config.toml
model = "self-supervised image encoder"
dataset = "regions of photos with short descriptions (Visual Genome)"
norm = "layernorm"
head_dim = 32
qk_norm = true
patch_size = [4, 4]
target_momentum = 0.99
muon_scale = "match_rms_adamw"
learning_rate = 0.0038
nesterov = true
adamw_lr_other_params = 0.0015
warmup_steps = 490
Rows from block 4 of a small self-supervised image encoder, named by matrix and row number. Rows with one number within an expert belong to one neuron, the router's apart. Each number is 200 + 20 x the weight over its row's rms, rounded and kept within 0 to 999. All counts start at 0.
Before each expert's rows are labels from the 100 images, of 14976, where the router gives the expert most weight on average: "top examples" is what is common among them. Only what is clearly more common there than usual is listed. The data: regions of photos with short descriptions (Visual Genome). In brackets: how many of the 100, against the usual share in percent.
# router: router (model.blocks.4.mlp.router.weight, 16x192, trained with AdamW), inputs 144-191
# up: expert up (model.blocks.4.mlp.up, 16x48x192), inputs 144-191
# down: expert down (model.blocks.4.mlp.down, 16x192x48, transposed), outputs 144-191

# expert 10
top examples: text has "sky" (40 vs 1.8); text has "blue" (25 vs 5.1)
router.10,177,198,220,222,184,185,199,189,189,175,218,174,200,168,209,208,189,180,200,223,222,167,184,192,219,179,181,206,199,193,185,162,199,201,181,214,193,201,214,231,219,216,223,220,211,196,208,212
up.0,237,217,185,196,185,221,194,215,165,160,219,200,176,217,185,158,188,229,229,176,251,180,174,210,212,190,193,201,226,191,216,177,197,221,208,218,242,203,207,225,235,221,195,208,176,225,195,208
down.0,175,224,196,186,226,211,172,177,218,205,183,188,241,131,223,233,181,181,202,190,167,213,207,206,189,194,189,196,199,181,221,234,195,208,238,202,167,216,201,170,202,166,248,204,234,198,203,201
up.1,182,175,209,213,208,240,234,191,206,187,198,208,228,166,212,233,166,178,191,206,230,197,208,167,202,157,225,207,193,179,148,173,209,205,192,203,179,223,193,184,241,212,185,190,235,167,186,183
down.1,155,194,173,193,164,180,219,182,259,203,214,206,190,168,170,187,204,206,211,169,196,196,152,201,210,201,206,222,200,168,198,204,214,185,186,208,174,168,234,197,178,205,173,201,178,194,211,187
up.2,175,193,185,178,209,192,208,210,220,238,182,176,228,198,215,244,243,195,195,211,163,230,222,181,181,238,212,222,198,171,216,190,244,177,198,167,196,206,180,199,235,160,197,217,175,199,201,197
down.2,203,212,233,209,161,190,224,196,189,229,195,234,185,210,196,233,189,174,190,188,192,204,181,189,213,198,168,196,217,204,178,232,226,196,237,195,187,225,203,223,196,227,192,246,223,175,196,215
up.3,189,194,210,204,189,174,200,183,159,204,170,222,215,193,234,204,203,171,174,240,204,169,237,215,218,166,198,187,210,229,165,208,227,220,225,186,164,179,201,213,207,178,202,195,195,189,170,198
down.3,205,187,193,182,185,196,197,199,167,166,176,217,189,165,203,186,208,239,205,253,218,165,159,180,220,190,192,209,226,213,182,219,222,215,190,184,211,180,198,207,193,213,184,220,186,222,204,209
up.4,160,196,207,189,204,242,205,158,224,188,217,183,206,172,185,171,194,186,168,173,177,185,182,232,204,172,190,212,181,183,204,175,196,207,196,224,196,204,234,177,186,207,226,176,205,211,183,186
down.4,213,198,185,194,157,171,203,217,229,199,225,191,203,208,200,219,191,220,223,177,207,222,156,207,200,209,199,197,224,203,192,213,184,187,194,225,180,212,187,219,191,221,181,238,171,192,231,195
up.5,225,221,176,180,176,175,217,228,234,211,215,200,200,196,197,178,189,234,194,203,195,219,213,221,165,211,218,190,182,209,179,177,215,189,194,191,167,174,213,174,176,215,217,196,171,220,213,188
down.5,218,184,207,209,182,212,222,195,231,221,222,154,183,221,194,185,175,157,162,166,193,180,195,219,205,188,216,213,188,200,188,151,221,172,245,182,210,227,260,181,215,210,203,210,233,208,202,208
up.6,196,200,206,166,195,172,173,191,215,220,164,183,202,228,167,220,211,198,226,249,215,196,191,193,196,225,191,209,207,162,205,216,191,168,246,205,188,216,171,209,204,156,182,199,200,203,188,218
down.6,194,208,205,183,194,220,185,208,208,170,231,180,177,220,193,200,230,224,221,184,218,179,169,233,231,238,197,245,194,148,185,219,190,189,228,235,219,192,173,202,233,221,203,199,184,267,202,174
up.7,206,206,193,178,180,218,241,202,190,186,213,234,174,143,193,194,157,203,201,204,214,212,207,215,229,211,220,196,214,191,199,232,181,222,229,197,208,198,180,208,177,209,219,163,207,193,186,208
down.7,159,213,185,214,223,206,177,167,203,208,179,181,232,224,238,180,213,178,203,196,183,214,179,215,193,202,178,230,205,221,182,171,198,179,168,192,160,204,230,206,214,203,202,226,213,187,201,201
up.8,209,190,179,199,182,189,210,205,200,234,247,223,180,207,206,199,209,225,218,180,203,239,195,196,186,249,247,211,202,169,208,191,210,216,229,168,178,184,206,201,218,211,192,201,198,209,216,165
down.8,198,212,222,206,212,208,229,226,223,201,197,201,208,204,194,199,218,213,242,200,227,222,176,200,182,195,245,200,215,171,227,212,193,212,221,180,201,236,197,189,202,211,199,199,195,195,181,169
up.9,188,161,221,204,175,189,181,183,204,180,195,203,179,222,194,183,181,189,207,199,191,209,201,207,162,180,192,204,184,214,183,228,204,212,202,193,188,223,209,203,221,242,199,203,172,219,183,190
down.9,226,217,205,213,224,203,181,188,191,193,198,231,207,210,186,189,219,211,197,169,230,196,190,210,227,199,204,218,206,206,192,200,251,219,247,204,205,252,216,215,210,179,167,224,216,206,171,183
up.10,214,208,188,188,203,177,172,219,216,178,190,221,188,198,210,253,198,218,212,231,203,174,184,228,228,217,179,155,225,184,206,246,183,208,202,214,185,197,213,209,183,208,179,208,188,163,187,242
down.10,207,204,227,235,208,198,193,170,195,174,238,209,193,194,200,196,176,177,207,220,181,191,208,201,196,209,183,225,214,194,200,188,176,193,215,173,222,205,172,186,175,199,176,206,224,213,172,194
up.11,184,221,185,188,188,162,234,214,221,172,210,181,175,200,197,204,182,231,186,171,193,227,191,207,216,227,194,185,172,168,191,193,203,188,222,191,205,210,207,222,204,203,192,211,220,201,202,194
down.11,211,214,174,185,199,227,158,186,191,226,200,230,209,157,222,197,206,166,186,191,210,191,172,213,215,206,213,233,194,252,228,220,207,208,217,223,178,202,191,193,199,182,226,225,195,187,185,179
up.12,190,208,252,167,189,164,198,181,190,202,196,203,198,226,164,175,218,182,215,208,166,250,199,177,185,186,188,199,221,211,185,194,199,231,195,200,215,220,201,206,192,204,225,187,188,224,174,228
down.12,198,165,208,195,214,196,211,245,167,197,226,224,201,225,249,199,211,202,223,220,201,183,213,206,193,165,211,159,224,202,209,199,230,227,212,188,198,230,224,189,231,203,187,208,196,185,201,187
up.13,198,221,196,200,230,212,189,182,166,145,260,219,175,215,205,201,173,205,233,219,205,236,196,213,179,201,216,194,233,185,205,218,206,203,205,179,227,188,205,218,179,196,214,209,201,201,183,215
down.13,233,189,178,198,174,189,168,218,207,205,206,180,198,195,230,203,188,187,158,177,210,188,182,196,206,181,162,177,212,212,234,216,172,221,239,197,213,211,202,192,219,206,210,207,231,197,200,201
up.14,171,205,193,162,182,216,199,196,230,171,224,205,181,145,214,164,196,226,212,164,205,217,205,217,224,186,228,226,170,206,203,203,199,183,189,219,193,231,234,205,221,232,185,199,178,192,233,185
down.14,235,200,147,193,177,189,175,203,191,208,204,217,198,215,175,184,224,189,187,182,178,195,178,196,204,204,209,217,211,182,213,236,200,163,187,211,241,233,218,217,199,224,219,185,209,196,201,194
up.15,192,207,203,203,206,195,178,185,203,208,193,184,181,189,190,161,152,223,205,174,221,167,175,201,196,214,195,201,184,191,190,175,213,226,238,209,172,159,235,237,213,192,195,208,190,217,231,216
down.15,170,195,178,195,177,226,214,204,229,192,213,190,231,187,207,220,216,167,205,189,164,201,227,197,215,170,183,211,189,235,194,205,201,175,215,212,197,201,198,190,194,206,205,200,210,154,209,217

# expert 6
top examples: text has "green" (27 vs 4.3)
router.6,188,172,202,179,160,172,200,189,222,199,228,210,181,222,182,234,213,225,195,184,182,235,149,209,200,206,207,210,206,201,205,181,218,177,220,196,238,249,255,180,197,222,200,215,208,209,179,192
up.0,203,200,184,190,200,204,221,215,184,201,179,223,156,193,197,204,213,209,205,215,138,228,214,183,227,208,190,223,198,218,223,193,151,212,203,170,211,173,196,187,177,202,179,191,196,196,199,183
down.0,208,196,212,201,198,222,206,204,188,235,155,119,178,204,190,212,163,176,186,155,225,168,175,197,233,183,182,178,199,189,189,209,206,211,228,195,183,207,212,224,225,193,201,203,204,161,176,211
up.1,183,198,190,201,211,239,186,170,201,219,204,199,179,205,200,177,139,198,200,168,158,206,190,235,188,169,202,196,191,203,212,195,194,196,197,196,198,207,219,212,220,197,217,215,186,167,230,222
down.1,202,208,204,181,201,153,215,209,181,196,195,228,198,143,193,197,192,205,198,188,192,218,229,194,192,190,232,202,166,198,207,226,206,205,240,183,190,160,222,203,154,175,206,185,177,211,193,241
up.2,205,172,197,200,206,189,225,200,219,207,161,213,194,188,209,184,197,214,193,210,202,165,202,223,210,169,202,219,195,211,206,247,224,223,225,204,187,179,195,164,184,225,217,173,149,217,185,209
down.2,226,248,199,208,224,150,215,201,201,194,166,208,193,214,187,218,187,175,202,206,165,183,211,242,212,180,220,203,235,153,175,225,198,188,199,184,199,183,197,205,199,190,176,215,198,207,161,189
up.3,181,196,198,157,203,198,177,172,240,172,212,201,191,211,220,222,212,224,200,235,204,179,193,185,218,212,197,223,182,192,194,187,239,172,216,234,188,190,182,170,218,207,174,228,207,205,172,195
down.3,189,210,202,198,183,208,200,183,187,207,185,208,210,208,202,177,174,167,185,229,162,193,188,182,244,173,175,243,217,242,175,219,207,211,221,208,212,200,177,223,211,216,201,186,227,226,218,204
up.4,192,196,214,212,205,207,209,217,188,181,203,152,196,217,140,219,197,229,200,181,231,188,153,215,218,222,199,180,176,203,181,191,156,213,203,242,215,217,211,213,211,213,186,190,199,224,187,199
down.4,195,174,232,201,176,204,201,170,233,186,243,205,217,208,192,183,206,196,260,220,225,217,205,213,197,210,195,241,227,201,204,198,182,171,217,187,178,226,157,166,212,239,196,212,220,225,178,224
up.5,203,182,186,190,216,197,212,221,159,213,213,235,223,189,189,217,183,221,180,226,193,199,201,207,193,170,202,174,180,184,208,205,187,224,213,212,195,177,187,186,194,201,185,170,233,212,190,199
down.5,191,237,192,228,222,247,202,187,234,193,172,149,210,216,196,216,212,229,212,222,188,213,233,187,203,167,184,193,186,226,201,192,167,219,189,187,221,185,145,182,179,209,188,230,184,179,183,227
up.6,201,220,181,203,177,208,176,177,185,190,181,199,188,173,219,230,215,185,199,189,245,168,202,231,192,167,173,194,197,156,193,187,210,200,185,205,224,227,194,205,225,222,201,175,217,207,172,197
down.6,191,200,193,198,195,195,210,188,227,208,199,190,249,181,201,215,195,176,203,216,163,174,219,182,176,161,244,226,230,233,215,155,171,215,186,223,230,245,231,211,219,183,193,216,212,166,206,211
up.7,201,177,226,181,179,190,201,204,202,217,194,170,188,194,174,215,197,196,209,202,220,224,195,231,199,206,226,178,156,191,218,213,209,207,206,206,220,235,200,183,211,228,173,229,190,189,227,212
down.7,172,216,187,185,210,231,228,204,188,156,208,181,190,193,197,219,196,203,228,209,192,225,218,213,191,189,191,231,220,160,189,186,174,219,168,226,198,227,181,164,204,186,225,219,206,216,174,206
up.8,186,208,221,198,193,199,202,181,181,199,186,207,191,152,222,175,166,196,213,181,214,181,193,180,202,191,187,184,170,203,201,202,180,172,187,185,230,207,199,214,190,220,186,211,157,220,243,222
down.8,187,193,170,194,191,226,187,218,218,182,197,229,198,137,172,217,153,210,192,178,214,191,192,199,198,215,203,235,176,203,191,198,191,187,218,168,158,237,206,210,241,171,180,176,184,231,208,185
up.9,210,224,181,167,200,179,186,225,228,207,193,232,191,204,200,205,188,179,190,178,201,192,218,218,186,219,212,207,175,205,218,248,212,203,215,188,209,198,205,182,188,198,195,208,210,166,194,187
down.9,203,182,178,190,202,187,222,170,212,206,227,224,228,236,169,227,242,158,211,189,180,235,190,187,160,216,212,193,238,167,210,208,167,180,186,196,206,223,173,124,210,186,193,180,206,187,186,211
up.10,189,221,209,222,189,195,178,210,211,216,188,192,183,187,196,196,178,221,177,187,175,191,243,197,161,205,167,228,183,197,190,231,218,194,199,207,239,190,172,196,205,154,187,170,175,246,206,164
down.10,213,188,217,230,174,178,196,231,189,194,192,195,207,219,183,227,195,166,228,194,243,202,172,190,188,194,203,213,160,242,203,187,177,187,182,202,211,207,217,197,205,220,165,162,243,177,213,220
up.11,201,182,198,208,188,216,232,222,196,197,163,205,206,232,215,228,205,177,214,183,202,199,174,164,204,186,184,195,193,229,210,234,190,182,170,156,208,226,194,187,206,205,194,207,219,204,177,229
down.11,177,213,191,182,209,209,188,198,249,229,176,202,235,140,212,215,191,180,204,203,167,179,208,187,167,181,216,200,215,201,208,207,197,191,192,236,195,209,170,160,184,185,208,219,238,210,224,195
up.12,209,180,208,219,209,189,193,186,196,226,209,198,231,219,211,243,205,214,196,199,219,193,241,218,184,206,170,212,190,177,186,211,211,186,213,185,242,193,168,189,206,139,238,205,222,199,181,225
down.12,188,248,216,194,174,158,195,209,222,190,199,174,205,219,202,231,197,179,206,163,167,169,198,202,226,211,181,196,193,199,212,169,186,169,225,191,180,220,202,181,199,213,188,185,236,206,192,206
up.13,193,173,206,215,231,130,191,210,174,211,203,181,175,201,191,190,172,206,223,189,187,205,200,219,223,199,207,223,198,205,194,141,163,202,196,185,173,191,209,202,202,182,214,206,190,165,185,254
down.13,221,184,197,205,206,171,163,173,187,196,207,178,216,192,215,186,146,213,195,199,195,245,206,191,187,225,183,203,192,186,176,172,168,188,224,195,183,194,177,168,200,205,208,192,228,185,190,223
up.14,197,215,198,224,210,210,188,203,189,176,213,189,200,260,162,213,198,212,207,177,215,207,195,211,175,193,202,168,173,182,227,171,202,198,185,222,184,206,194,197,228,168,237,203,185,221,174,221
down.14,163,222,220,201,180,211,204,206,222,195,208,189,223,205,187,174,175,215,214,206,217,192,199,186,182,190,215,195,217,240,209,198,175,216,193,211,219,218,223,188,178,226,211,178,228,182,251,166
up.15,191,211,152,188,205,231,208,201,238,219,191,206,241,178,175,224,198,205,199,210,178,209,217,170,202,210,218,201,196,183,210,184,196,168,210,189,189,171,193,200,224,199,195,187,208,206,223,167
down.15,218,222,156,213,202,223,182,221,167,225,202,218,205,198,196,168,181,161,203,216,192,233,223,171,187,191,169,185,203,218,217,209,172,194,173,196,233,190,178,209,192,167,205,214,223,152,180,221

# expert 0
top examples: text has "grass" (30 vs 1.3); text has "green" (27 vs 4.3)
router.0,164,164,205,198,174,172,234,183,175,222,233,223,192,208,185,213,217,218,165,217,194,205,148,223,182,184,183,210,221,206,172,177,186,197,233,205,214,214,253,190,207,199,187,210,201,204,225,167
up.0,222,214,179,205,200,264,221,191,205,216,193,226,209,192,224,165,203,225,175,191,196,172,220,212,214,219,219,205,191,194,192,207,208,190,229,187,207,161,179,183,159,197,159,173,209,217,210,181
down.0,217,206,186,211,194,180,203,203,227,214,212,199,240,178,161,173,190,202,200,163,217,170,224,171,210,202,213,184,219,199,186,185,176,206,198,225,187,231,190,204,209,206,231,217,214,189,196,216
up.1,203,229,223,242,226,244,223,197,189,192,192,211,202,192,197,215,208,176,173,213,169,182,205,157,207,192,199,195,216,221,218,185,203,244,194,170,200,200,170,222,156,214,213,195,201,193,200,191
down.1,197,205,208,208,192,188,175,218,209,197,237,177,210,202,227,197,215,204,187,201,200,178,208,188,179,202,153,197,216,147,221,212,183,186,192,197,223,181,190,169,208,186,217,194,182,213,203,178
up.2,146,212,205,176,186,208,200,185,191,194,211,161,177,195,206,177,202,207,212,213,181,217,204,227,192,202,228,219,169,189,189,223,186,182,220,203,199,204,207,202,190,179,193,218,190,216,220,218
down.2,212,182,201,198,204,206,221,215,241,210,227,209,163,190,217,167,192,230,178,185,235,209,207,206,168,220,179,224,222,221,192,187,203,179,183,206,190,205,175,155,197,183,237,187,212,180,195,234
up.3,189,189,212,212,216,176,210,213,202,203,162,181,210,188,213,178,176,195,157,203,187,225,219,193,215,186,224,195,155,181,183,191,181,207,214,167,194,198,181,186,199,172,166,174,198,208,223,185
down.3,220,184,200,239,179,205,185,197,227,226,199,194,191,219,216,169,215,208,190,195,200,195,152,206,192,230,171,180,153,201,184,172,230,197,162,167,165,148,214,214,173,220,195,193,212,194,169,236
up.4,191,208,187,211,225,253,188,177,209,206,188,248,234,172,197,213,206,206,230,206,243,183,230,208,196,195,184,199,208,168,196,198,211,202,159,255,222,218,158,197,177,176,224,190,191,198,194,197
down.4,210,216,218,181,184,224,233,185,208,217,196,190,189,218,175,168,202,163,184,226,199,198,181,228,192,182,179,204,224,205,192,195,180,213,147,226,234,230,228,171,183,212,203,206,238,206,213,197
up.5,195,198,205,180,155,177,225,221,229,167,200,147,193,211,211,217,174,220,222,220,191,227,186,209,195,208,197,188,213,198,158,191,198,138,187,196,216,215,187,208,215,200,167,191,221,197,200,224
down.5,205,186,242,157,210,223,197,229,223,181,241,209,195,258,195,222,197,230,216,204,186,229,163,212,191,183,227,180,146,189,201,223,242,192,211,186,194,214,222,203,209,235,173,177,203,198,158,214
up.6,179,199,209,185,237,207,180,178,194,184,223,204,164,200,194,178,235,202,208,227,237,244,218,153,214,195,139,222,214,170,205,208,227,192,212,188,197,215,181,213,176,195,169,214,213,217,199,217
down.6,217,193,198,190,179,187,216,177,161,176,207,228,203,229,167,222,206,223,177,207,225,179,205,217,212,197,156,193,193,205,187,226,191,221,194,226,241,225,187,191,159,212,196,207,208,193,190,249
up.7,226,163,213,196,202,243,193,208,209,206,222,191,183,174,195,216,195,182,208,198,203,161,238,171,193,197,189,193,187,222,227,216,185,232,189,200,207,165,173,190,212,199,240,181,191,200,168,200
down.7,180,177,192,213,178,211,216,178,210,196,183,180,230,163,190,225,175,208,217,197,223,214,173,207,175,207,207,226,171,180,172,190,171,211,215,217,223,162,183,170,180,244,230,215,179,193,194,202
up.8,228,223,205,174,213,186,213,227,212,224,193,181,215,199,225,182,173,193,169,189,174,194,200,232,182,228,179,193,186,229,200,165,187,186,175,217,169,189,176,177,202,170,191,221,196,203,211,225
down.8,184,200,194,199,215,204,189,199,191,195,221,208,161,182,210,231,213,161,183,219,165,199,236,184,228,191,231,196,219,213,179,224,183,179,188,209,203,240,191,195,186,184,194,203,219,173,170,196
up.9,210,238,181,219,216,239,221,224,201,198,189,209,210,191,206,186,206,198,193,187,215,173,225,202,235,202,222,178,206,240,171,183,195,202,195,169,199,206,176,196,193,181,200,177,201,205,197,182
down.9,197,221,223,168,178,155,181,156,197,223,168,189,239,177,230,195,195,191,182,196,190,190,184,210,214,189,202,223,188,217,184,163,186,215,174,242,184,195,216,190,187,193,220,207,202,199,190,214
up.10,213,222,179,174,196,203,220,161,211,211,192,202,233,182,248,194,175,203,188,200,209,195,255,205,232,189,186,218,210,210,185,227,178,211,212,218,192,211,163,192,222,199,207,228,197,209,161,207
down.10,192,214,185,237,195,211,184,191,183,208,191,142,210,199,180,218,164,161,189,207,222,155,205,203,209,205,176,212,182,212,186,194,230,168,186,209,191,176,166,173,214,175,162,245,196,206,208,188
up.11,235,230,219,187,198,162,223,210,221,191,188,210,183,215,251,181,219,180,173,233,212,157,224,180,197,200,189,215,195,193,206,193,235,194,180,172,203,200,199,205,213,187,151,194,206,185,188,181
down.11,207,190,238,208,205,178,191,191,195,206,187,184,175,227,197,196,212,178,223,182,209,217,215,193,187,191,199,194,195,178,209,209,214,198,212,194,205,211,231,201,206,214,169,180,224,186,173,256
up.12,188,192,187,174,206,183,214,172,202,227,209,200,216,219,225,165,249,211,181,178,197,203,213,202,219,211,194,242,179,189,153,191,193,214,168,201,183,199,170,214,183,171,189,168,208,178,225,195
down.12,178,187,223,227,229,159,200,187,188,248,216,216,228,177,208,229,175,206,209,188,198,189,219,175,185,197,212,201,170,239,222,164,208,209,155,193,178,185,190,227,200,187,169,195,208,189,216,216
up.13,187,220,196,209,211,217,191,183,203,193,204,194,205,201,169,207,166,196,210,213,192,195,213,177,175,156,213,167,179,217,200,211,225,202,197,203,180,212,179,204,188,185,187,215,180,209,231,210
down.13,201,193,244,212,189,191,189,194,214,235,206,173,216,223,237,204,195,184,227,196,201,226,211,194,191,193,152,213,196,220,200,206,185,232,175,197,210,206,200,164,207,202,199,208,226,175,182,184
up.14,198,216,215,180,244,182,192,183,223,254,190,205,218,175,214,240,195,189,206,182,172,196,193,221,196,209,191,210,181,186,225,190,221,183,204,235,233,201,221,203,170,191,185,231,203,205,190,184
down.14,218,184,193,194,193,223,201,161,172,208,219,199,190,199,170,178,212,154,189,157,185,203,201,262,162,164,224,203,191,210,190,211,181,189,209,202,167,224,190,183,196,206,205,194,232,221,152,229
up.15,230,214,194,213,168,221,232,188,213,178,178,192,203,209,219,228,197,182,228,192,175,165,215,199,186,188,164,202,217,221,209,211,159,169,173,198,199,189,174,206,174,230,190,218,189,207,197,212
down.15,160,166,195,200,198,197,204,205,180,195,227,178,168,195,174,175,171,186,206,187,179,201,188,182,148,181,226,228,220,176,213,162,189,205,210,206,218,194,237,183,190,223,236,190,214,210,225,207

# expert 9
top examples: text has "sky" (69 vs 1.8); text has "blue" (44 vs 5.1); text has "clouds" (27 vs 0.7)
router.9,224,189,231,207,165,152,212,182,159,218,198,204,156,196,225,173,220,217,214,231,203,190,179,224,205,195,207,226,220,226,169,191,229,177,236,172,174,180,199,226,177,217,167,208,209,202,175,209
up.0,193,202,216,222,205,217,167,188,174,199,193,193,200,215,187,181,207,207,184,183,212,154,198,186,224,200,185,243,221,194,213,202,196,200,198,253,207,179,192,209,230,160,223,202,216,205,207,192
down.0,206,195,186,217,231,177,176,205,185,188,193,200,226,168,214,227,222,181,184,185,198,242,180,182,197,204,206,187,219,173,208,204,203,229,179,209,180,210,172,175,201,179,200,223,202,191,215,227
up.1,202,213,209,233,195,196,231,206,267,221,199,175,209,219,172,219,170,185,202,186,174,196,224,192,168,224,185,226,193,193,164,174,178,163,204,216,200,189,180,219,221,222,214,183,207,193,196,203
down.1,192,184,209,207,182,197,236,196,244,233,185,169,219,184,176,223,178,206,188,210,184,192,208,203,170,182,228,186,170,198,177,153,191,205,188,208,170,163,220,191,205,196,201,179,208,224,161,181
up.2,179,210,175,196,180,187,207,191,185,247,170,234,210,188,218,234,211,199,191,225,188,189,201,226,196,187,203,207,245,201,221,199,208,196,202,215,201,203,189,205,204,174,216,188,214,194,171,170
down.2,250,176,228,227,203,159,238,221,167,179,199,227,205,251,199,178,218,210,216,216,204,222,179,187,211,205,207,198,236,205,200,155,201,212,228,195,185,197,210,204,220,216,182,197,189,207,201,179
up.3,199,224,168,217,198,211,188,212,222,205,184,213,222,227,222,203,226,170,196,208,199,219,196,185,164,202,159,218,207,172,185,182,193,206,188,168,206,205,172,187,187,238,213,197,206,217,165,163
down.3,215,203,173,223,162,226,205,199,203,186,233,191,220,205,171,235,216,211,204,176,224,221,180,190,188,215,199,190,216,154,228,194,170,200,186,208,226,238,195,184,186,199,208,189,226,188,204,161
up.4,183,213,172,190,168,178,163,187,177,198,218,222,231,179,217,213,228,189,175,208,224,223,217,176,161,235,198,211,181,193,191,202,210,198,152,189,205,208,202,170,182,236,203,196,226,187,174,199
down.4,196,213,237,212,222,223,217,191,187,183,214,216,252,200,198,211,228,176,228,170,228,185,185,163,195,173,164,195,250,206,221,225,185,215,220,228,219,205,174,169,227,215,226,214,202,205,204,163
up.5,215,206,195,171,203,192,182,197,217,189,196,153,226,206,145,217,193,217,212,215,166,206,197,201,188,245,225,217,206,181,230,200,192,155,234,197,178,189,230,218,242,173,187,198,223,207,226,191
down.5,184,203,218,231,227,218,214,230,210,199,211,182,222,205,172,232,178,219,196,210,218,193,225,190,190,188,194,206,225,208,199,220,190,179,184,210,191,211,179,182,194,216,212,210,181,219,195,196
up.6,216,215,198,235,208,183,179,206,192,195,190,173,190,232,177,209,227,199,209,244,204,141,184,198,226,211,183,154,189,222,210,195,196,222,191,196,210,172,204,234,181,203,208,191,187,232,198,206
down.6,211,183,211,200,209,218,184,193,172,203,190,203,184,158,183,199,212,177,197,254,182,183,164,211,204,169,174,187,181,205,193,206,203,226,192,204,180,209,210,198,212,179,165,213,230,242,205,180
up.7,198,177,225,204,187,218,195,210,186,174,227,218,170,182,196,178,210,244,197,242,233,222,170,182,254,215,201,218,218,221,184,221,174,184,196,198,212,195,209,223,187,222,184,184,208,198,211,195
down.7,159,211,214,198,199,183,197,194,136,214,202,192,194,213,199,168,193,179,131,205,178,183,262,209,213,165,225,195,222,228,187,199,219,206,217,211,228,225,208,229,182,165,180,194,206,215,209,240
up.8,201,211,195,219,206,223,212,183,213,215,186,202,181,207,203,170,151,218,168,205,166,205,221,208,190,175,187,203,218,245,206,195,210,195,209,196,184,161,200,187,189,176,237,206,180,190,186,237
down.8,225,195,183,193,198,222,202,216,201,212,208,224,203,207,209,195,190,225,175,187,234,191,194,204,187,186,177,206,226,219,219,203,206,218,232,183,191,225,233,157,212,165,203,217,220,207,189,207
up.9,186,197,191,218,209,225,179,186,191,201,192,186,217,210,174,202,197,207,211,217,197,185,183,209,252,183,185,179,197,203,180,173,199,205,236,204,159,229,214,232,215,204,200,215,193,232,188,187
down.9,192,181,197,201,177,189,182,207,179,182,199,214,202,163,199,196,182,179,187,218,196,214,188,202,194,194,157,205,175,222,174,235,181,195,198,185,219,195,211,212,200,206,195,201,203,191,204,234
up.10,204,216,193,205,210,183,186,204,201,225,202,185,240,169,186,242,228,235,185,187,215,197,190,201,193,231,171,196,189,165,183,158,166,191,200,195,169,194,182,195,212,205,194,207,239,215,181,193
down.10,199,192,221,210,196,215,204,207,241,208,190,211,210,208,217,245,208,198,199,226,194,174,231,203,148,188,212,193,197,173,184,212,174,203,220,220,207,204,194,205,212,174,200,202,216,223,204,206
up.11,164,196,187,191,203,208,202,195,187,212,163,190,215,195,171,218,228,236,196,232,202,197,194,193,181,173,213,186,214,172,212,226,162,220,190,175,208,204,191,180,178,192,254,188,239,193,196,222
down.11,202,222,192,177,206,195,220,216,187,190,184,159,192,191,209,196,192,186,207,161,197,217,223,144,215,195,229,227,230,218,216,207,191,185,225,192,173,202,198,206,251,192,177,217,244,179,201,167
up.12,176,203,186,195,169,211,190,160,202,200,234,232,206,207,181,235,170,222,215,196,235,237,182,207,199,187,186,167,201,178,227,245,182,199,211,235,199,218,174,203,218,188,218,187,189,215,197,199
down.12,215,210,195,183,215,177,160,186,168,174,204,166,193,178,198,214,214,188,194,196,237,196,176,177,162,219,212,199,221,163,235,191,219,214,211,201,201,175,175,183,216,199,204,240,182,204,192,199
up.13,206,196,149,189,166,193,205,205,206,210,215,207,195,208,184,242,167,259,189,174,209,192,185,234,179,233,182,169,202,191,202,200,205,187,228,195,184,173,196,204,247,171,198,202,198,197,212,203
down.13,171,199,193,191,216,231,208,235,232,184,215,190,187,221,209,228,206,229,215,153,197,213,183,187,172,183,207,184,215,162,184,222,219,189,240,199,206,228,205,207,223,183,177,201,220,221,196,165
up.14,215,189,229,248,207,155,185,206,206,184,218,187,183,221,178,198,173,217,199,204,206,204,208,178,195,193,197,227,218,231,215,176,178,162,204,184,217,180,217,216,167,219,210,174,195,179,216,231
down.14,199,151,204,181,178,205,209,180,163,242,188,194,221,183,207,185,198,224,199,190,193,180,236,224,195,166,167,177,176,237,195,192,174,223,193,228,173,196,196,201,205,186,242,211,195,209,203,225
up.15,223,208,177,225,205,211,178,222,210,200,198,192,181,207,216,183,204,205,189,186,202,214,210,237,171,200,207,179,174,192,242,179,199,212,160,209,203,185,217,213,212,239,194,174,181,219,214,209
down.15,190,173,221,182,177,212,201,181,194,205,205,226,210,183,218,214,175,233,206,205,187,189,190,195,203,160,190,218,250,234,184,213,200,204,190,213,191,201,197,174,211,169,225,195,197,164,230,197